{"vocab_size": 513, "layers": 12, "lr": 0.011, "weight_decay": 0.1, "adamw_weight_decay_other_params": 0.01}
Rows from block 3, named by matrix and row number. Rows with one number belong to one neuron. Each number is 128 + 32 x the weight over the matrix's rms, rounded and kept within 0 to 255. All counts start at 0.
# fc1: MLP up (model.blocks.3.mlp.fc1.weight, 640x320), inputs 0-106
# fc2: MLP down (model.blocks.3.mlp.fc2.weight, 320x640, transposed), outputs 0-106
fc1.311 [ 89 147  79 101  59 119 101 150 141 125  73  83 108 107 156 128 122 140 118  99  68 106  94  86 125  92 155 169 192  83  97 139 108 104  88 128  85  67 122 128  94 111 150  93 111  59 127 129 144 145 133 100 102 152 100 127 137 178 113 138 153 148 153 122 103 124 159 117 141 125 176  90 126 123 154  96 131 102 129 138 125 165 119 134 117 162 159 172 120 151 111 116 140 105 106 130 149 159 117 137 117  94 153  87 125 110 165]
fc1.312 [139  82 142 161 129  78 110 142 152 105 150  95 123  99 171 141  65 128 143 144 154 112 157 150 135  81 124 131 114 169  98 138 128 120 147 133 126 112 150 104 124 147 146 117 107 124 109  74 126 132 141 129  91 168 128 113 153 161 160 104 131 137 151 150 103 106 107 145 127 134 146  95  96  84 109 135 128  97 126 130 165 116 158 106 144 137 137 122 112 126 149 118 178 167  78 118 124  93  87 151 135 147 154  81 110  98  88]
fc1.313 [107  75 142 120  80  90 151 173  97 111 167 114 125 168 122 129 102 177 121 141 160 144  94 106 177 112 114 153 103 164 161 160 135  74 124 170 121 125 107 134 111  87 140 111 153 159  77 139  92 114  87 171 117 160 161 105 135 109 123 157 136 164 137 100 137 128 105 176  97 136 154 168 108 137 133 136 153  96  96 156 116 157 141 156 121 131 117  84  94 131 142 122 123 119 157 135 154 165 161 136 138 139 115 109  93 172 106]
fc1.314 [132 171 151 140 139 138 120  97 133 141 118 144  86 131 106 140 140  87 164  95 112 137 103 147 107 183 138 201 134 143 151 138 135  82 115  89 103 150 141 148 149 163  59 100 109 141 125 153 116 128 120 163 103 148 146 123 135 141  62 163 139 148 174 101  65 146 116 130 159 153  84 120  84 102 104 112 174 117 124 164 182 118  96 136 107 120 102 210  94  99 142 150 179 107 167 139  86 156 116 126 103 107 123 171 113 100  99]
fc1.315 [ 70 155  82 115 143 146 131 165 160 137 193 104  68 137 134  69 127 165  85 127 150 139  95 115 102 132 121  53  89 166 101  86 134 124 104 186 140 118 144  93 116 120 196 100 100  91 109 100 120 132 117  82 109 189 131  59  88 128 128 143 124  88  94  99 108 135  87 135 123 121 106 159 134 174 159 166 122 209 127 106  52 140 143 122 142 148  80 146  85  87 113 173 174 189 150 168 177 138 134 145 116 182 178  99  85 104 143]
fc1.316 [142 149 103  93  95 147 175 164 130 120 120  94 122 113 131 131  96 161 102 118  59 125 170 113 185  83  99 122 179 148 133 114 143 158 168  98  91 155  89 130 136 135 110 154 117 184 149 121  99 140 152 116 139  97 132 130 173 140 166 152  90 122 143 106 127 117 123 112 138 145 160 130 109 133 168 135  89 137  76 120 133 140 117  90 153  77 179 113 106 159 135 113 119 132 113 126 139 159 112 110  67  88 117  80 135 144  70]
fc1.317 [131 143 124  97 127 120 113 128 104 140 123 118 143 127 115 137 115 141 134 111 112 150 156 150 111 109 143 139 107  96 128 131 114 131 126 114 142 137 120 122 119 121 143 128 132 120 124 144 140 114 142 119 120 141 128 141 129 146 121 125 120 112 123 130 114 114 104 139 126 146 119 147 150 123 152 113 166 119 130 119 101 109 143 163 124 125 130 119 132 125 170 125 114 133 119 123 128 128 136 144 151 123 139 127 146 117 141]
fc1.318 [107 100 120 120 136 131 129 110 132 114 147 142 133 118 134 140 115 135 149 114 148  96 136 118 151 119 126 138 117 132 141 112 114 137 117 124 126 147 104 144 126 125 144 109 179 157 117 141 116 155 149 124 109 154 149 113 116 127 132 133  93  96 108 132 110 161 135 109 138 139 155 175 153 147 102 142 109 135 118 118 147  95  95 133 121 118 151 120 117 178 102 113 126 129 129 137 155  84 141 179 129 113 142 145 130 154 132]
fc1.319 [104 123 126 125  96  73 117 148 121 133 139  98 121 104  51 137 113 147 148 113 143 161 143 128 131  92  92 149 167 126 106 112 144  71 131 119 145 119 156 178 150 127 149 157 143 114 143 125  64 148 209 203 171 176 116 142  70 107  63 170 140 110 123 107 168 107  90 143  62 153 138 160 135 130 104 192 137 207  90 172  51 106 153 135  67 105 120 147 193 171 131 148 130 117 106 114 164 162  60 102 135 131 152 164 111 178 109]
fc1.320 [ 41 108 175 131 164 110 104  40 111 128 102 204 200 193 102 173 157 125 139  72 149  61 111 127 216 134 128 174 179 173 183 120 136 159 194 138 114 132 119 203 143 123  77 232 108  10  69 220 126 192  85 131 116 122 126 121  97 152 111 148 168 157 124  75  80 191 149 179  62 173 141  85  65 189 117  67  73  48 132  57 217  20  71  76 128 120 135 174 102  85  86  65 105  87  92 146 205 208 246 150 167  60 100 116  78 150  80]
fc1.321 [124 130 109  83  87  24 156 100 153 164 165 106 153 149 173 136 154 127 100 132 123 148  94 107 116 153  97 186 140 123 156 119 133 132 179  89 111 153 147 158 140 117 186 110 205 165 143 137 125 218 100 180 108 117 159 149 129 129 118  71 108 144 161 136 192 140 182 156 147 134 101 156 150 155 161 109 101  99 129 150 110  71 124 182 159  95 108  63  89 151 118 107 119 146 144 147 173 108 115 153 128  47 118  71  99 104 105]
fc1.322 [108 142  50 113 123 130 165 171 129 106 115 139 119  81  91  68 246 151 176 128 157 126 146 137  45 126 187 184 212  56 108 134 104 201  73 112  79  58 169 169 116 112 146 130 106  95 199 161  90 182 128 123  82 136 157 165 108  71 119 226 109 112  85 210 156 163 122 109 185 121  73 100  94 111 104  64 175 144 113 150 161 119 166 110  98  72 141 118  76 119 119 159 107  95 133 147 111 145  81 101 102 147 109 117 150  82  49]
fc1.323 [113 126 123 111 158 165 109  68 129 155 104 173 158 180 132  91 103 132  88 123 138  85 185 107 158 107 119 161 161 112 176 100 158 126 178  82 175 110  95  67 138 105 131 124 128 121  98  83 137 107 118 117  90 136 176 118  97 123  86 164  35  94 156  92 143 112 131  93 112 137 100 107  67 111  69 148  92 112 105 127  84 198 120 121 139 129  97 101 120 118 118 136  99 128 157 111 140 104 122 180 138  96 125 126 102 102 178]
fc1.324 [109  91 126 115 133 151  80 131 144  78 127 101 118 148 112 128 111 125 127 137 110 104 101 137  87  91 102 146 110 144 121 152 112 164 165 199 103 131 133 180 128 119 128 127 148 172  86 119 122 129 137 156 120  79 183 141 121 122 100 101 157 117 136 148 164  92 129 100 107 126 128 128 121 158 122 136 135  94  93 114 124 145 132 143 114 140 106  76  78 151 111 126 130 152 116 160 115 165 146 139 157 113  86 102  71 150 142]
fc1.325 [167 102 181 149 137 120 114 172 118 117 121 115 122 168 140 140 208  91 140 115 121 102 137 130 113 105 110 107 138 116 102  90 129 157 141 139 101 181 156 119 169 156  87  64  99 131 134 149 129 124 133 123  95  79 119 113 129 117  89 173 101 112 140 100  82 137 117 124 145 145 115  97 101 124 117 127 135 145 102 127 131 126 101 124 117  81 119 134 143 131 163 139 108  76 163 161 130  99 106 131 113 167 112 127 129 108  95]
fc1.326 [127 113 121 131  95  92 114 139 124 144 135 118 124 134 117 117 110 115 131 102 149 130 147 120 134 111 125 157 125 111 118 155 142 128 142 111 125 136 139 159  97 123 110  99 136 136 100 143 128 156 144 122 165 184 120 133 150 128 108 110 131 111 141 155 121  95 138 157 136 144 105 124 127 136 135  86 121 150 147 113  84 112 145 145 125 127 116 121  87 156 111 132 153 117 165 122 137 126 136 152 132 128 150 117 114 158 151]
fc1.327 [180 115 115  74 199 116 139  76 120  99 127 158 131 129 110 134 174 169 157 112 122 163  59  98 172 168 158 149 120 114 125 138  72  88 118  40 104 169  80 132  64 187  78  74  80 159 162 144 176 181 117  77 171  98 134 115 127  85 115 165 196  94 187 125 111 107 151 161 152 120 143 138 149  18 157 145 101  94 108 125  90 156  85 132 170 119 122 143 122 108 141 184 116 126 152 123 226 123 188 117 100 158 137  91 118 126 144]
fc1.328 [150  66 113 126 131 111 107 146 162 110 147 125 158 155  87 102  63 157 125 111 131 119 148 104 126 122 162  91 186 150 122  58 146 111 100 128 144 107 135 204 122 112  73 127 142  95 170 189  85 137 158  75 108 230  68  78 145 114 162  84 100 127 121 114 170 104 102 111 117 158 155 152  99 111 122  63 135 124 126 187 172 143 122 127 147 164  82 108 156 161 103 103 150 176 154 101 138 126 141 124 139 151 119 101 126  96 160]
fc1.329 [ 85  83  33 133 129  80 126 122 112 144  87 100 111 131 122 163 133 146 129 113 158 163 159 113 149 108 144 127 127 169 114 147 124 139 161 139 111 154 152  74  99 120 150 114  88 167 127 154 111 118 134 136 142 118 113  96 184 178 148 116 114  78 120 173 114 146  92 135 156 133 127 132 139 121 134  78  81 198 155 106  97  93 148 128  88 116 157 128 130 130 137 102 103 191 125 150 186 122 120 155 137 133 104 115  99  60  93]
fc1.330 [ 93 163 113 140 176 135 210  90 101 116 145 106 136 155 162 107 120 133 117 137  82 128 156  86  56  88 115 123  82 102 166  94 158 116  91 120 172 150  96 180 122 120 120 147 168  79  58 114  82  88 105 138 164 159 158 134 135 166 126  70 173 135 133  76 115 130  42 139 121 138 115 133 110 126  83 165 148 116 116 101 102  79  94 176 170 131 121 124 138 104 111 127 193  53 143 155 121  92 152 132 113  93  96 136  80 128  75]
fc1.331 [ 66 111 105  95 133 137 167 123 135 134  98 167 143  78 140 114  81  91 154 107  99  93 188 194 147 103  90 165 169  89 135 189 199 107 143 145 117  46 134 167  91 108 180 122 152 107 120 157  94 109 106 103 110 102  34 109 166 162 129 158  89 167  79 115 114 111 142 110 106 152 137 116 172 124 165  92  96 180  92 132 143 172 141 123  92 116 116 166 154 146 121 142 170 133 151 131 180  61 118  68 128  76 164 118 140 167 168]
fc1.332 [141 132 146 170 141  79 185 143 116 110 144  98 126 118 103  68  81 164 132 149  91 159 144 109 113 197 115  99 158 143 114 118 140 140 119 208 164 157 139 162  96 149 152  86 118 120 183 167  92 202 131 101 109 106 127 138  65  46 160 132 104 128  94 106 139 135 107  65 100 131 152 134  98 116  89  81 116  75 138 153 122 102 119 154 173  89 150 108 143 114  86 118 165 130  94 113 145 164 161  86 147 108 136 136 176 146 160]
fc1.333 [107 182 103  96 164 183 136 155 133 134 153 145 146  72  70 105 145 141 101 124 105 157 171 104 162  69 140 100 138  75 121  70 115 114 130 141 130  94 185 144 106 126 101 133 131 222 155  98 117 104 124 174 150 195 116  91 162 104 112 170 123 154 135 113 180 109  97  89  91 103  70 161 191 156  95 218 110 147 181 157 211 161 156 172 172  91 114  93 128 129 145 145 153 143 167 139 110  98  74 119  95 110 128 144 160  77 184]
fc1.334 [114  60 125 150 176 113 148 124 139 134 166 127 110 109 176 155  59  50 101 110 192  76  81 156 141  78  83 119 151 133 119 152 171 105 182  81 163 176 111 161 171 200 109  65  85  92 128 199 140  83 112 187 168 165 157 111 105  84 141 112 135  99  73 119 147  91  81 142 141 112  74 167 179  99 145 155  92 152 116 117 137 180 144 125  62 183  75  90 196 105  79 155 127 129 145 170  98  76 150  81 180 112 130 145 131 149 101]
fc1.335 [125 105 163 104 166 121 154 115 143  54 133 157 145 144 124 112 185 102 172 123 129 162 142 167 104 137 126 163  70 133 150 133 143 195 194 147 152 130  98  73 119 103 115 103 127 127 148 105 123 145  80  94 201  21 103 119  92 142 190 148 137  91  96 118 108 162 105 129 130 135 139 105 159 180  72 100 122 164 197 134  68  85  95 161 109  66 101 139 153 141 137 135 121 105  92 101 151 120 141 182 145 176 160 116 153 106 144]
fc1.336 [104 110  78  86  84 112 123 118 155 180 140 109 134 141 173 154  80 151 155 119 242 142 157 148 115 159 140 151 117 141  81  87 139 122 105 145 153 129  92 149 104 192 103 116  96 148  69  66 143  96 161  96 145 157 105 163  77 127 152 157  96 198 120 170 103  98 126 166 129 143 112 138  60 121 101 106 106 148 144  61 156 166  75  73 131  92 147 114 113 114  84 115  97 108 141  92 180 114 124 128 130 198 201 139 138 129  98]
fc1.337 [102 120 122 125  90 104  90 159  94 181 101  86 105 127 121 129 137 126  91 100 106 158 158  83 219 155 166  82  94  88 175  51 131 106 156 155 108 130 121 130 101  95 115  30 168 125  70 172 153 120 135 113 137 172 128 156 123 155  83 152 160 136 105 174  89 119 123 132  82 138 126 154  99 136 102  88 109 138 154 129  82 115 113 114 143 103 184 115 126 105  77 137 133  85 108 150 153 143  83 110  78 184 121 128 162 184 182]
fc1.338 [118 156 167 121 156 112 185 128 199 157 136 108  91  89 190 150 209 108 203  91 160 117 115 104 146 170 153 108 143 119 145  91 117 149 186 143  59 111 115  92 111 159  92 127 188  97  89 113 125 135 112 132 132 174 178 111 126 185 152  84 156 146 123 199 106  81 154 161 130 123  92 179 150 121 127 120  84 104 166  83 119 148 100 125 119 212 120 161 156 106  78 122 140  79 136  95 168 162 129 111 113 179 105 101  90 139 155]
fc1.339 [105 119 132 135 128 114 100 172 108 161 162 128  95 154 130 113 151 146 137 121 121 123 142 138 168 132 137 113 157  84 147 131 125 105 125 150 170 113 134 147 108 104 112 151 102 107 130 121 118 120 162 128 134 109  62 121 149 139 119 162 127 133  92 102 120 130 129 131 123 102 140 157 114 114 105 156 155 133 151 151 123 165 135 146 138 134 146 134 120 124 141 112 137 140 107 150 128 156 139 105 169 169 141  65 159 169 142]
fc1.340 [131 116 129 138 116 121 124 108 101 131 144 124 126 135 138 118 121 140 133 124 133 130 118 117 139 107 121 114 129 119 122 142 154 132 135 124 129 143 133 122 124 145 123  96 143 130 115 139 118 131 145 121 132 148 110 127 125 128 136 126 134 137 126 141 133 124 128 139 157 121 119 121 130 106 114 117 121 142 104 125 129 132 133 137 138 111 144 150 126 146 107 119 143 125 138 128 117 123 125 138 156 134 140 117 131 143 119]
fc1.341 [129  49  82 134 123 100 160 136 144 112  92 123 169 136 182 140 162 129 141  90 200  95 124  79  97 125 130 149 157  57 155 163 139 143  66 148 163 105 153 157  92 122 160 146 150 120 131 109 110  70  88 155 137  95 156 128 150 155 149 140 109 139 161 138 160 122 128  65 128 161 125 129 112 135 131 158 129 125 180 155 127 144 166 139 107 189 156 114 135 129 127 135 101 157  98 168  98 137 134 107  96  97  95  53  96 153 114]
fc1.342 [129 166 215  80 168 154  87  96 131  74 127 124 116 178 113 134 101 146 134 100 203 143 128 183 207 112 134 155 145 192  75  76 129 149 125  20 121  96  61  48  93 132 157 173 174 131 120 171 150 125 116  98 126 151  62 179 103 119 136 110 163 169 117 164  80 154 135 158  97 134 132 179 135  79  89  81 122 135 117 132 131 133  98 117  79  79  99 149 116  91  94  85 151 137 144 161 161 158 112  80  60 136  67  89 182 147 115]
fc2.311 [152 126 160 143 174 146 141 155  94 157 156 128 119  86 152  78 152  92 125 163 143  86 161  99 123 167 102 105 119 153 164 137 125 120 109 186 106 112 147  69 118 158  97 122  78 152 132 121  79 138 143  95 107 102 124  84 157  78 142 147 141 139  97 110 181 125  98 130 127 139  56 165 116 119 105 128 121 111 129 122 146 101 145 127 156 113 107  76 132 120  95 167  92 145 136  93 144 143  91 139  81 124 140 124 141 141 109]
fc2.312 [123 151 120  88 158 131 135 114 142 139 117  92 159 169 121 186 161 155  93 101 102 180  72 184 113 104 118 123 126 100 186 130 149 138 138 131 131 124 114 115 146 121 135 116 152 126 140 153 172 128  93 179 115 123 116 159 125 105 111 139 162 125 137 126 172 123 139 112 125 102 125 146 149 183 157 105 123 178 115 156 122 150 178 138 115 168 109 140  85 110 104 152 104 104 171 165 141 136 144 104 169 141  96 163 193 110 167]
fc2.313 [119 140 141 124 137 151 132 128 160 143 104 149 154 110 104 141 139 122  82 185  93 107 147 121  92 179 140 164 165 141 133  88 139 129 133  42 187 111 188 134 119 185 143 121  97  97 146  95 187 104 166  90 173  87 113 131 139 143 130  77  89  92  95 141 145  99 151 121 114 136 139 103  91  90 177 109 102 130 122 109 102 124  99 106 165 111 133 127 115 118  78 151 117 158 133 111 115 129  93 146 124 109 137 144  85 107 102]
fc2.314 [135 101 143  88 124 170 153  89  69  36  70 208  88 165 192 116  86 145  96 109  82  63 165 163 138  95 144 166  79 109 144 160 108 158 102 174 121  89 139 106 142 117 149  99 145  99  91 122 188 106  55 115 130 152  97  75 179 124 210 128 138 110 123 102 133 120 153 144 172 127 104  93 143 175 158 150 107 123 148 113  85 143 131 128 119 167 141 115  78 111 108 115 125 183 120 133 120 125  99 169 191 150 106 164 163 171 109]
fc2.315 [173 147  97  38 192 109 108 166 120 145 101 176 153 134 140 129 120 137 217 106 108  99 143 103 131 153 202 112 190 156 194  68 119 142 113 134  87 173 170 123 152  74  95 121 183 103 122 135 100 153 119 116 114 148 118 133 152 112 140 124 126 142 167 169 107  70  80 163 123 159 110 114 114 144 150 148 148 198 138 120 141 131 102  95 132 157 107 157 170 146 150 144 158 155 126 166  78  73 165 103 153 119 185 108 134 108  86]
fc2.316 [124  67 179 105 153 151 140 101 116 143 128 156 104 155 118 175 131  91 159 153 196 102 101  86 127 113 142 172 113 120  91 145 146 140 112 145 143 127 154  79 169 140 140 113 139 118 142 120 176 172  68 122 118 139 144 153 134 135  53 146 145  91 122 113 138 116 160 131 124 129 157 108 123 130 105 141 105 136  96 148 111 121  91 183 145 122  55 156 143 141 102 103 109 124 187 143 158 106 129 129 176 123 134 162  80  96 111]
fc2.317 [120 119 126 150 123 119 148 153 131 127 136 117 135 154 164 121 148 122 117 143 146 107 117 113 128 153 108 151 151 152 125 124 139 123 123 129 131 104 121 111 142 133 113 122 121 117 130 127 119 128 131 124 145 122 129 132 134 120 127 119 114 127 130 130 131 143 125 134 125 109 142 140 131 136 109 141 117 136 131 131 147 142 117 111 130 116 111 128 120 111 121 110 106 108 170 124 142 146 132 131 116 129 116 144 128 109 114]
fc2.318 [125 124 106 132 144 142 169 147 137 166 130 131 154 121 130 130 126 147  84 131 109 138 148 140 105 150 122 113 139 136  96 135 142 108 149 134 138 153 121 106 113 123 120 130 113 114 131 112 117 151 131 153 133 108 120 151 120 124 124 109 140 135 139 149 147  94 100 115 120 145 153 116 132 117 113 139 156 104 151 132 107 148 119 130 135 167 138 120 141  89  72 123 150 111 128 109 128 133 105 108 105 131 126 113 117 136 114]
fc2.319 [127 181  99 139  91 183 146  98 170 178 115 132 133 110 155 136 156 175 151 144 110 147 148 139 173 142  68 170 132  95 106 123 117 140  78 125  98 147 212 139 118 176  66 140 162 159 171 177 142 124 131 101 101 171 155  68 121 160  98 148  76 104 150 154 130 144 163 131 125 154 156 178  92 148 147 111 150 167 128 143  50  92  83 109 110 162 108 158 191 119 199 101 159  87 156  67  86 122 150 118 183 123 109 121  95 113 117]
fc2.320 [177 165  97 123 168  77 226 181 151 129 194 145  79 128 136 168 175 207 189 135 151 136 196 129  34  88 100 105 116 127 129 188 127 114 102 128 136 111 154 114  59 121  76  62 170 163 175  73 170 106 140 109 107 171 132  58 105   4  70 105 165  77 182 117 181 121 135 178 117 221   0 189 129 136 158  96 133 144  11 150 189 160 215 127 171 129 212 138 135  97  91 161 102   0  37 109  42  59 130  70 127 199  71 139 171 106 147]
fc2.321 [133  93  48 117 111 148 198 128 110 165 134 124  95 116 145  91 153  57  85 156 147 134 142  98 136 122  91 175 172 146 124 108 117 113  97  95  76  91 158  98 170 158 132 116 136  88 123  92  56 142 134 141 175  62  74 143 220  93 141 144 164 133 106 164  93 110  94 146 144 119  75 169 111 127 124  91  75 128 157 136  83 179 125  99 131 137 113 110 143 143 123 157 110  78 106  89 117 172 127 130 143 148 152 130 135 136 125]
fc2.322 [166 199  88 103 101 136  70 134 255  60 151 101 130 197 103 110 143 149 142 141 126 120 102 118 160  65 102  30 132 192 135 168 149  53 255 100 151 114 250  29  83 155 157 100 202 152  61  66  84 165 188 132 134 101 160 113  66 148 199  32 170 206 155 148 146 160 129 137 150 184 129 111  84 136 116  72 145 194 124 138 214 110  53 141 113 150 146 166  87  81 106  87 109 211 111 175 150  39 111 179 160 119 120 166  82 176 175]
fc2.323 [142 115 143  81 170 148 183  87 161 141 150 165 146 136 186 136 137  96 143 118 177 162  77 112 134 118  90 144 144  98 113 171 138 103 140 120  49  90  82  51 133 199  78 108 103 119 129  81 105  63 165  91 137 120 128 175 176 148 101 178 149 168 154 178 121 118 109  83  72 105 112 143 104 130  65 155  72 107 120 166 158  90 115 201 188  94 159 126 151  72 109 158  64 116 123 117 144 170 117 136 165  79 161 117 170 155 182]
fc2.324 [116 140 142  97 112 122 111 116 133 137 137 128 103 138 166 143 102 109 149 146 101 117 157 145 177  98 135 131 193  79 127 112 168 160  86  96 167 120 119 123  76 135 116 124 182  87  91 121 105 161 105 114  98 142  98 132 110 133 130 138  99 132 111 153 129 189 102 159 141 141 118 110  86 154 115 131  55 134 162 143 125 123 180 141 137 155 126 129 160 141  98 125  98 123 146 134 109 136 128 152 100 132 172 130 164 157 128]
fc2.325 [126 124 109 140 111 150 145 137 102  74  94 178 189  84 103  69  98 128 116 110 151 111 150 120 120 142  93 166 136  94 151 139 148 162 100 159 124 100 104 126 129  89 160 182 101 135 130 153 153 114  67 119  98 141 161  99 119 108 160 111 132  95 112 173 106 135 135  86 163 147 121  98 123 160 165 173 124 149 184  82 138 111 133 172 124 160 104  90  83 141 134 146 139 123 113 107 114 138 134 100 141 138 125 119 102 171 200]
fc2.326 [116 145 120 125 153 136 164 144 122 125 106 101 151 127 145 117 137 130 159 129 118 134 132 131 117 127 117 137 132 130 117 109 143 119 102 149 148 117 130 125 157 140 132 124 126 109 138 132 129  92 148 130 117 121 123 110  90 114 151 140 121 126 100 107 125 150 111 111 121 150 152 124 136 122 148 153 124 116 139 151 141 141 119 128 122 116 123 140 151 118  94 127 133 136 111 133 135 128 133 105 132 131 112 132 122  95 107]
fc2.327 [106 180 212 205 149 222 151 145 165 200 156 187 149 138 159 115 138 118 149 153 215 182 180 182  36 127 167 147 157 106  83 198 134 135 171 127  98 118 178 114 163  88 162 122 112 170 137  68 110 134 113 121 146 169  93 203 122 132  95 123 181  64 111 230 110 132 152 184 119 115  97 147 123 138 163 101  92 135 167  77 110 102 116 101 155 127 110 103 137  91 171 115  80 108 160  74 138 156  84 129 115 200 101 144 168 132 131]
fc2.328 [160 175 156 114 104  83 131 153  53 127  80 148 132  92 118 108  72  92 136 158  91 172  52 153 144  90 115 140 130 162 119 133 104 129 124 166 161 124 107 128  97 146 158 135  92 152  21  98  70  38  62 143 146  69 187 117 118 139 146 132  85 103 145 148 162  47 156 118 126  72 141  68 148 138 163 122  99 112 126 145 158  79 143 152 108  98  78  92 141 146 134 180 150 142 184 105 134 155 133  72 154  98  93 135 104 118 140]
fc2.329 [149  87 144 138 188  95 115 161 127  91 139 124 136  73 124 115 141 141 143 139 103 140  93 143 155 117  99 133 149  86 111 134 130  92 137  89 111  74 152 107 110 175 128 174 155 136 122 163 157 141 188 116 111 108 123 159  82 147 105 150 149 107 104 148 111 149 187 112 160  69  69 110 128  98 117 137 117  99 109  93 174 115 164 165 102 168  81 110 111 117 103 125 106 135 148 161 115 127 123 120 110 166 133 129 137 151 181]
fc2.330 [150 141 131  61 152 117 162 155  95 103 126  77 212 103 140  88 163 138 137 116 132 105 145 130 109  85 176  76 128 121  46  82 119 191 115 126 182 152 121  91 114  72 136  80 135 160 111  59 192 141 162 124 127 128 173  97 117  93  69 141 118 107 140 140  81  92 145 103 143 132 129 145 115 191 146 111 185  65 115 193 174 170 138 109  80 102 131 148  97  89 151 192 114 147 146 141 157 102 163  74 137  96 123 188 113 156 163]
fc2.331 [150 165 181 138 196 128 105 180 159 191 156 180  74 162 104 154 100 102 191 147 215 106 108 111 146 180 150  96 165 147  75 101 139 160 131 131 148 103 158 156 234 135 122 130 121 179 145 148 109 113  73 118 121 116 234 115  45  90 147 128 132  50 152 127 171 163  53 108 180 101 144 111 113 177 111  75 139 196 142  94 168  73 101 106  89 120 141 153  92 185  69 125 181 151 131 109 114 137 115 171 103 121  99 159  98 168 120]
fc2.332 [161 115  70  92  58 156  63 144 104 157 122  97 123 122 119 209 129 122 187 145 222 115 140 101 152  67  82 129 127 128 116 122 139 125 149 124 134  82 135 153 165 150  74 114 144 129 109  81 189 159 141  98 105 110 126 131 133 149 113 134 119  87 119 133 196 158 150 102 139 125 111 130 121  89 148  49 120 109 128  98  94 107 110  94 151  65 185 104 119 143 128 110  98 172 162 101 188 181 108 142  89 144 102 165  88 114  92]
fc2.333 [104 162 168 118 150  83 120  20 105 127 139 182 141 156 124 186 136 138 150 105 112 136 158 135  49 134 116 158 116 117 111 123 142  79  92 111 113  77 114 146 109  88 148 147 159 114 150 131 161 109 145 149 134  96  85 187 116  83 109 152 177 139 108 135 147 147 118  98  58 121 114 121  82 109 154  92  90 161 160 157  31 145  97 123  98  90 180 129 166 142 118  85 152 124 128  73 129 126 155 122 139 190 144  41 140 149 100]
fc2.334 [ 74 198  56  84 133 154  81 174  83  75 143 123 139 108 116 154 132 126 126 153 117 137 121  37 104 126 231 151 124 140 160  51 115 199  85 167 106 104 170 161 101  91 185 165 185 192 174  57  74 137 100 103 145 137 168 106 125 134 104 181 110 129 118 151  73  92 221  96 155 152 187 135 126 148  75 122  83  84 149 159 177 172 189 111 110  89  88 126  45 188 123 167 145 128 129 180 147 125 155 134 137 124 207 153  26  64 101]
fc2.335 [107 124 112 182  93  76 123 107 123 106 126  84 139 163 149 157 111 165 128 151  75 102 147 151 104  92 136 165  98 120  91 128 105 138  89 181 132 122  22 120 152 105 113  94 143 141  69 125 135  52 177 171  99 133  52  82  99  68 113 103 141 156 202 114 152 147  88  99 133  87  86 139 100 107 123 132 162  94 112 130 182 118 160 177 144 175 110 195 164 106 146 161 115 147 182  87  78  81 168 180 104  93 136 212  57 180 165]
fc2.336 [104 101 163 120 179 177 170 148 189 116 129 179 150 107 103  95 110 185 115  85 117 112 139 101 129  97 106 130 128 106  99 101  81  47  68 149 108 121 128 167 104  69 159 117 164  87 203 117 204 123 168 117 112 111 128 149 149 112 157  28  90  92 105 159 168 153 148  52 113 137 137 192 109 144 136 169 119 143 154 170  92 185 129 168  88 130 107 109 150 177  82 122 120 121 107 114 100 167 132  72 132  79 145  94 141  66 121]
fc2.337 [104 126  81 100 107 112  76 167 127 147  79 190 161 143 129 138 134  94 167 104  83 123 120 109 107 108  82 163 108 134 114 136 171 129 152 152  80 156  89 141 205 166 100 126 150 102 112 145 128 132  98 135 143 146 128 145  77  54 119 126 187 156 181 136 115 152 101 141 128 111  85  46 116  87  93  83 108  96 120 104 119 113 138 116 130 125 111 153 133 140 206 137 105 118  96 140 101 144 169 147 117  91 134  70 117 114 100]
fc2.338 [208 135 197 108  85  93 115 113 170 153 135 114 105 188  72 144 157 137 118 137 143 187  99 182 128 127  77 117  82  75 209 125 168  70 109 168 126 151 124 160 165  47 161 171  81 171 152 108  41  96 167  97 121  97 132 147 189 126  70 114 115  56 157 115 155  88 111 164 121 147  74 107 145 151  45 137 124 122 140 150 153 144  79  89  86  42 164 179  97 148 147 149 133  98 138 143 137 182  70 179  77 171 155 126 133 115 183]
fc2.339 [ 96 142 134 111 124 149 148 122 165 112  94  88 148 105 139 108 105 118 121 123 110 140 120  90  91 139 133 123 100 158  89 122 105 169 129 114 123 151 110 132 161 154 138 105 130 142 138 127 141 128 116 136 128 156 123 130 157  91 124 114 146 116 132 145 106 119 122 143 157 157 111 105 126 153 138 136 114 143 123  83 154  88 132 130 133  99 103 137 143 141 109 134 135 125 151  98 140 119 117 128 131  95 106 169 101 109 142]
fc2.340 [130 129 120 123 138 118 126 148 147 124 108 123 146 126 127 122 124 118 128 125 121 124 140 133 117 140 130 122 139 137 125 119 139 135 128 131 123 108 140 121 134 114 138 145 129 139 125 114 117 120 120 124 129 112 131 130 117 110 121 131 126 132 120 112 119 123 130 113 133 106 137 139 136 134 155 141 128 123 149 142 137 129 131 136 114 134 115 115 120 136 117 130 138 102 122 139 138 124 141 118 124 126 117 123 108 115 132]
fc2.341 [ 88 125  80 146 129 114 120 165 125  98 103 150 135 127 142 124 127 190 130 123  74 150 147 165 104 171 137 130 146 159  43 139 124 140 202 101 148 167 147 120  97 154 146 112 105 142 124 132 188 122 101 146 104  86 147  74 125 118 132 127 165  91 161 116 113 130 178 133 137 123 106 150 154 133 175 115 132 118 135 110 116 118 100 177 130 130 141 117 150 132 202 110  97 161 155  92  99 178 118 158 132 133 113 149 134 123  93]
fc2.342 [224 195 111 132 117 162 103  74 176 126 140  51 104  85  56 160  95  68 155 126  56 110 140  90 112 140 184 108 108 138 188 177 143  87 191  82 136  94 132  80  76  86 161 141 106 151 172  82 155 152 172  35 149  50  96 127 153  93 125 171  85 100 225  92 117 123  72 120 115 179 125 171 184 122 107 130 130 122 175 138 162 124 146 111 157 133 161 110  88 125 146 152 179  84 172  60 119 118 180 135 113 123  77 207 128 125 172]